{"train_examples": 22083, "image_size": 32, "num_classes": 3, "activation": "squared_relu", "mlp_ratio": 4, "moe": "soft", "shared_expert": false, "widths": [96, 192, 384], "residual_init": "none", "eps": 1e-08, "gradient_noise": 0.3, "epochs": 149.5, "final_lr_fraction": 0.05}
Rows from block 6 of a small image classifier, named by matrix and row number. Rows with one number belong to one neuron. Each number is 128 + 24 x the weight over its row's rms, rounded and kept within 0 to 255. All counts start at 0. Numbers have three digits each.
After each neuron's rows are labels from the 100 images, of 14848, where the neuron reaches its highest value: "colour at peak" is the nearest of a few named colours to the mean colour under the peak; "strongest on" is what is common among them. Only what is clearly more common there than usual is listed. The data: telescope images of galaxies (Galaxy Zoo DECaLS). In brackets: how many of the 100, against the usual share in percent.
# fc1: MLP up (model.blocks.6.mlp.fc1.weight, 768x192), inputs 64-127
# fc2: MLP down (model.blocks.6.mlp.fc2.weight, 192x768, transposed), outputs 64-127

fc1.763:170144108143140119142102147108123159127139049094108146121115118148127138117095117144097103086106136110128130131096119136158114101143180134131144126134143123130156138126134134043134149123092145
fc2.763:126070148103132161167120128142146142179177185142131141166136121130156151097130161128083129142115144083099166114141125125109161145076124114135135133095115159182119161136162168136114118165108104
colour at peak: grey (26 vs 6.1)
strongest on: spiral arms: yes (40 vs 18.8)

fc1.755:087107086157129149093106141118157104071105152130122104077107190114105137077153112108139119113135111098119144159128113133126115107130116139168104091129139090134104123160157088132115135125059142
fc2.755:177087131121145139139125126125082158134112131151120099071125093129159107147149109101134116099113127123082122130147097074111155122118121148115133137156158122085126113098110151176079092088117156
colour at peak: grey (35 vs 6.1)
strongest on: edge-on disk: no (59 vs 24.7); spiral arms: yes (54 vs 18.8)

fc1.506:121118086099145095144167151115135146111137098135126124142112097144147144098123088108197120126119145114125160142100124103129143120160177118158118087122125156130139150180160089132126114127119136
fc2.506:133120145164145178177125112090124107138138101127131128099130139053121114137125144127144108109123113152097126118127143141123120120151133145115082145153091129126119114147133128124122150092128129
colour at peak: brown (31 vs 12.5)
strongest on: roundness: cigar-shaped (27 vs 8.1)

fc1.437:152154114146123154143138137134129133133153105121136116116108134107117104165165138138088105121108095122147161159109126122149137105134123161130165109117083146113133161085121109126156118116106122
fc2.437:119166127154142139093167153166152107140130178150119111117120103127106159121138123139149173124121117169124138126144181126114100078112132141130149131106105186136100111144117121163144119099115138
colour at peak: brown (32 vs 12.5)
strongest on: shape: featured or disk (62 vs 30.5); edge-on disk: no (58 vs 24.7); spiral arms: yes (53 vs 18.8)

fc1.90:106112135111121113117157163112110102134176126109140124138137170118149081122116149169171121136127097125066181122161109114149150125138176074132144147138100097135115154109115130137166087102120139
fc2.90:154112111154123118147152148127119116121117162111125133122096115102146152153071100124121170122093116145138087138105137144104124119093128134090145132125128120133168133128161079177127144085143128
colour at peak: brown (38 vs 12.5)
strongest on: spiral arms: yes (42 vs 18.8)

fc1.31:135118136118145137137121119111103097118117087132132117136101114106134154160118109063122093074163122135128090139122124119084135141137091112083126158161130153122062158144078165122117111136123130
fc2.31:138130148155108141115091123200157124151182126131108099139112135118101148085137164108166157131104117118109127185116104143143136106123068133108158133082138150139093198127116134128112140135117153
colour at peak: brown (35 vs 12.5)
strongest on: edge-on disk: no (55 vs 24.7); spiral arms: yes (45 vs 18.8)

fc1.490:126144127113133127152119176133153096110136123124111102150153113108116143127142125109129145095145150160098152149140114164128145110145172159123150143118128177138100111103153114103133131140088104
fc2.490:128100165104110154099099083121125129184132152131122091117094106107158133096158155160087120109147111133122191124087115177144080103101090152107145111127118133145119142154133123152129152157111124
colour at peak: brown (30 vs 12.5)
strongest on: edge-on disk: no (51 vs 24.7); spiral arms: yes (46 vs 18.8)

fc1.419:132141115164161125134106173119112166119129107100127154043092123097152168102125075153122133099120113106137096111145123104114099103152135126133102118099123121090167118157113100141134129132101138
fc2.419:126134158093167169095147139088128116138123096118152142136156103172156119101135128108171078153101138090108117126166137138126139095134092085140118146094144125129090100184119144124111102138124152
colour at peak: grey (41 vs 6.1)
strongest on: shape: featured or disk (60 vs 30.5); edge-on disk: no (55 vs 24.7); spiral arms: yes (44 vs 18.8)

fc1.448:117104125152133107110172120165136158165127115101144132190103113104162115142076121155088106128126176137110109148102189116122138131141146122152137119083106150156137111138167110136127151138115104
fc2.448:104120115133159129126123080136099112097100107145126138123104142068116132151098155143147148123093138063134133126096118105126104163140133139154112102165107127100163083135086164129119115130087123
colour at peak: brown (43 vs 12.5); grey (25 vs 6.1)
strongest on: roundness: cigar-shaped (30 vs 8.1)

fc1.133:112116141148110129118146121136119119129121151143104136141164099155181140096141160121113119150096096146129136114177122185098137150174176157109098121141140150146138173121139085129138107129161113
fc2.133:176123146115145138146109199135100118161101118150132141151099130137117119157173159152143126152161119127132071086148121115133119121126089142163152116114142148112146140157143117093157110130146084
colour at peak: brown (32 vs 12.5)
strongest on: spiral arms: yes (39 vs 18.8)

fc1.84:103133125110110129166104136134096151126125136100134157099111147119146070116112107137125098173124176131129134116103135133130132187168119124085140097094137153119093133119158089173134081101133116
fc2.84:125113098124135112118119134154152164141099148133153140142158120085144192152121160138099126161109122128117121155159114138098098186142145147160100106106122091130161143152157109129130169119157078
colour at peak: grey (31 vs 6.1)
strongest on: spiral arms: yes (41 vs 18.8); bar: no (30 vs 12.9)

fc1.613:085117173148124097162118130142101099146135152120127123116170100136144147141135128108091129151134140177129143159137135156112134144158144095137105202093123124133136162164098106119128118133126130
fc2.613:093165116124104126116099149088109132161105152129090137083088091152193084140141130132134112141068077151136148093118114128106125104141114106169124133130127147152154144126153126142085103158124124
colour at peak: brown (32 vs 12.5)
strongest on: edge-on disk: no (50 vs 24.7); spiral arms: yes (40 vs 18.8)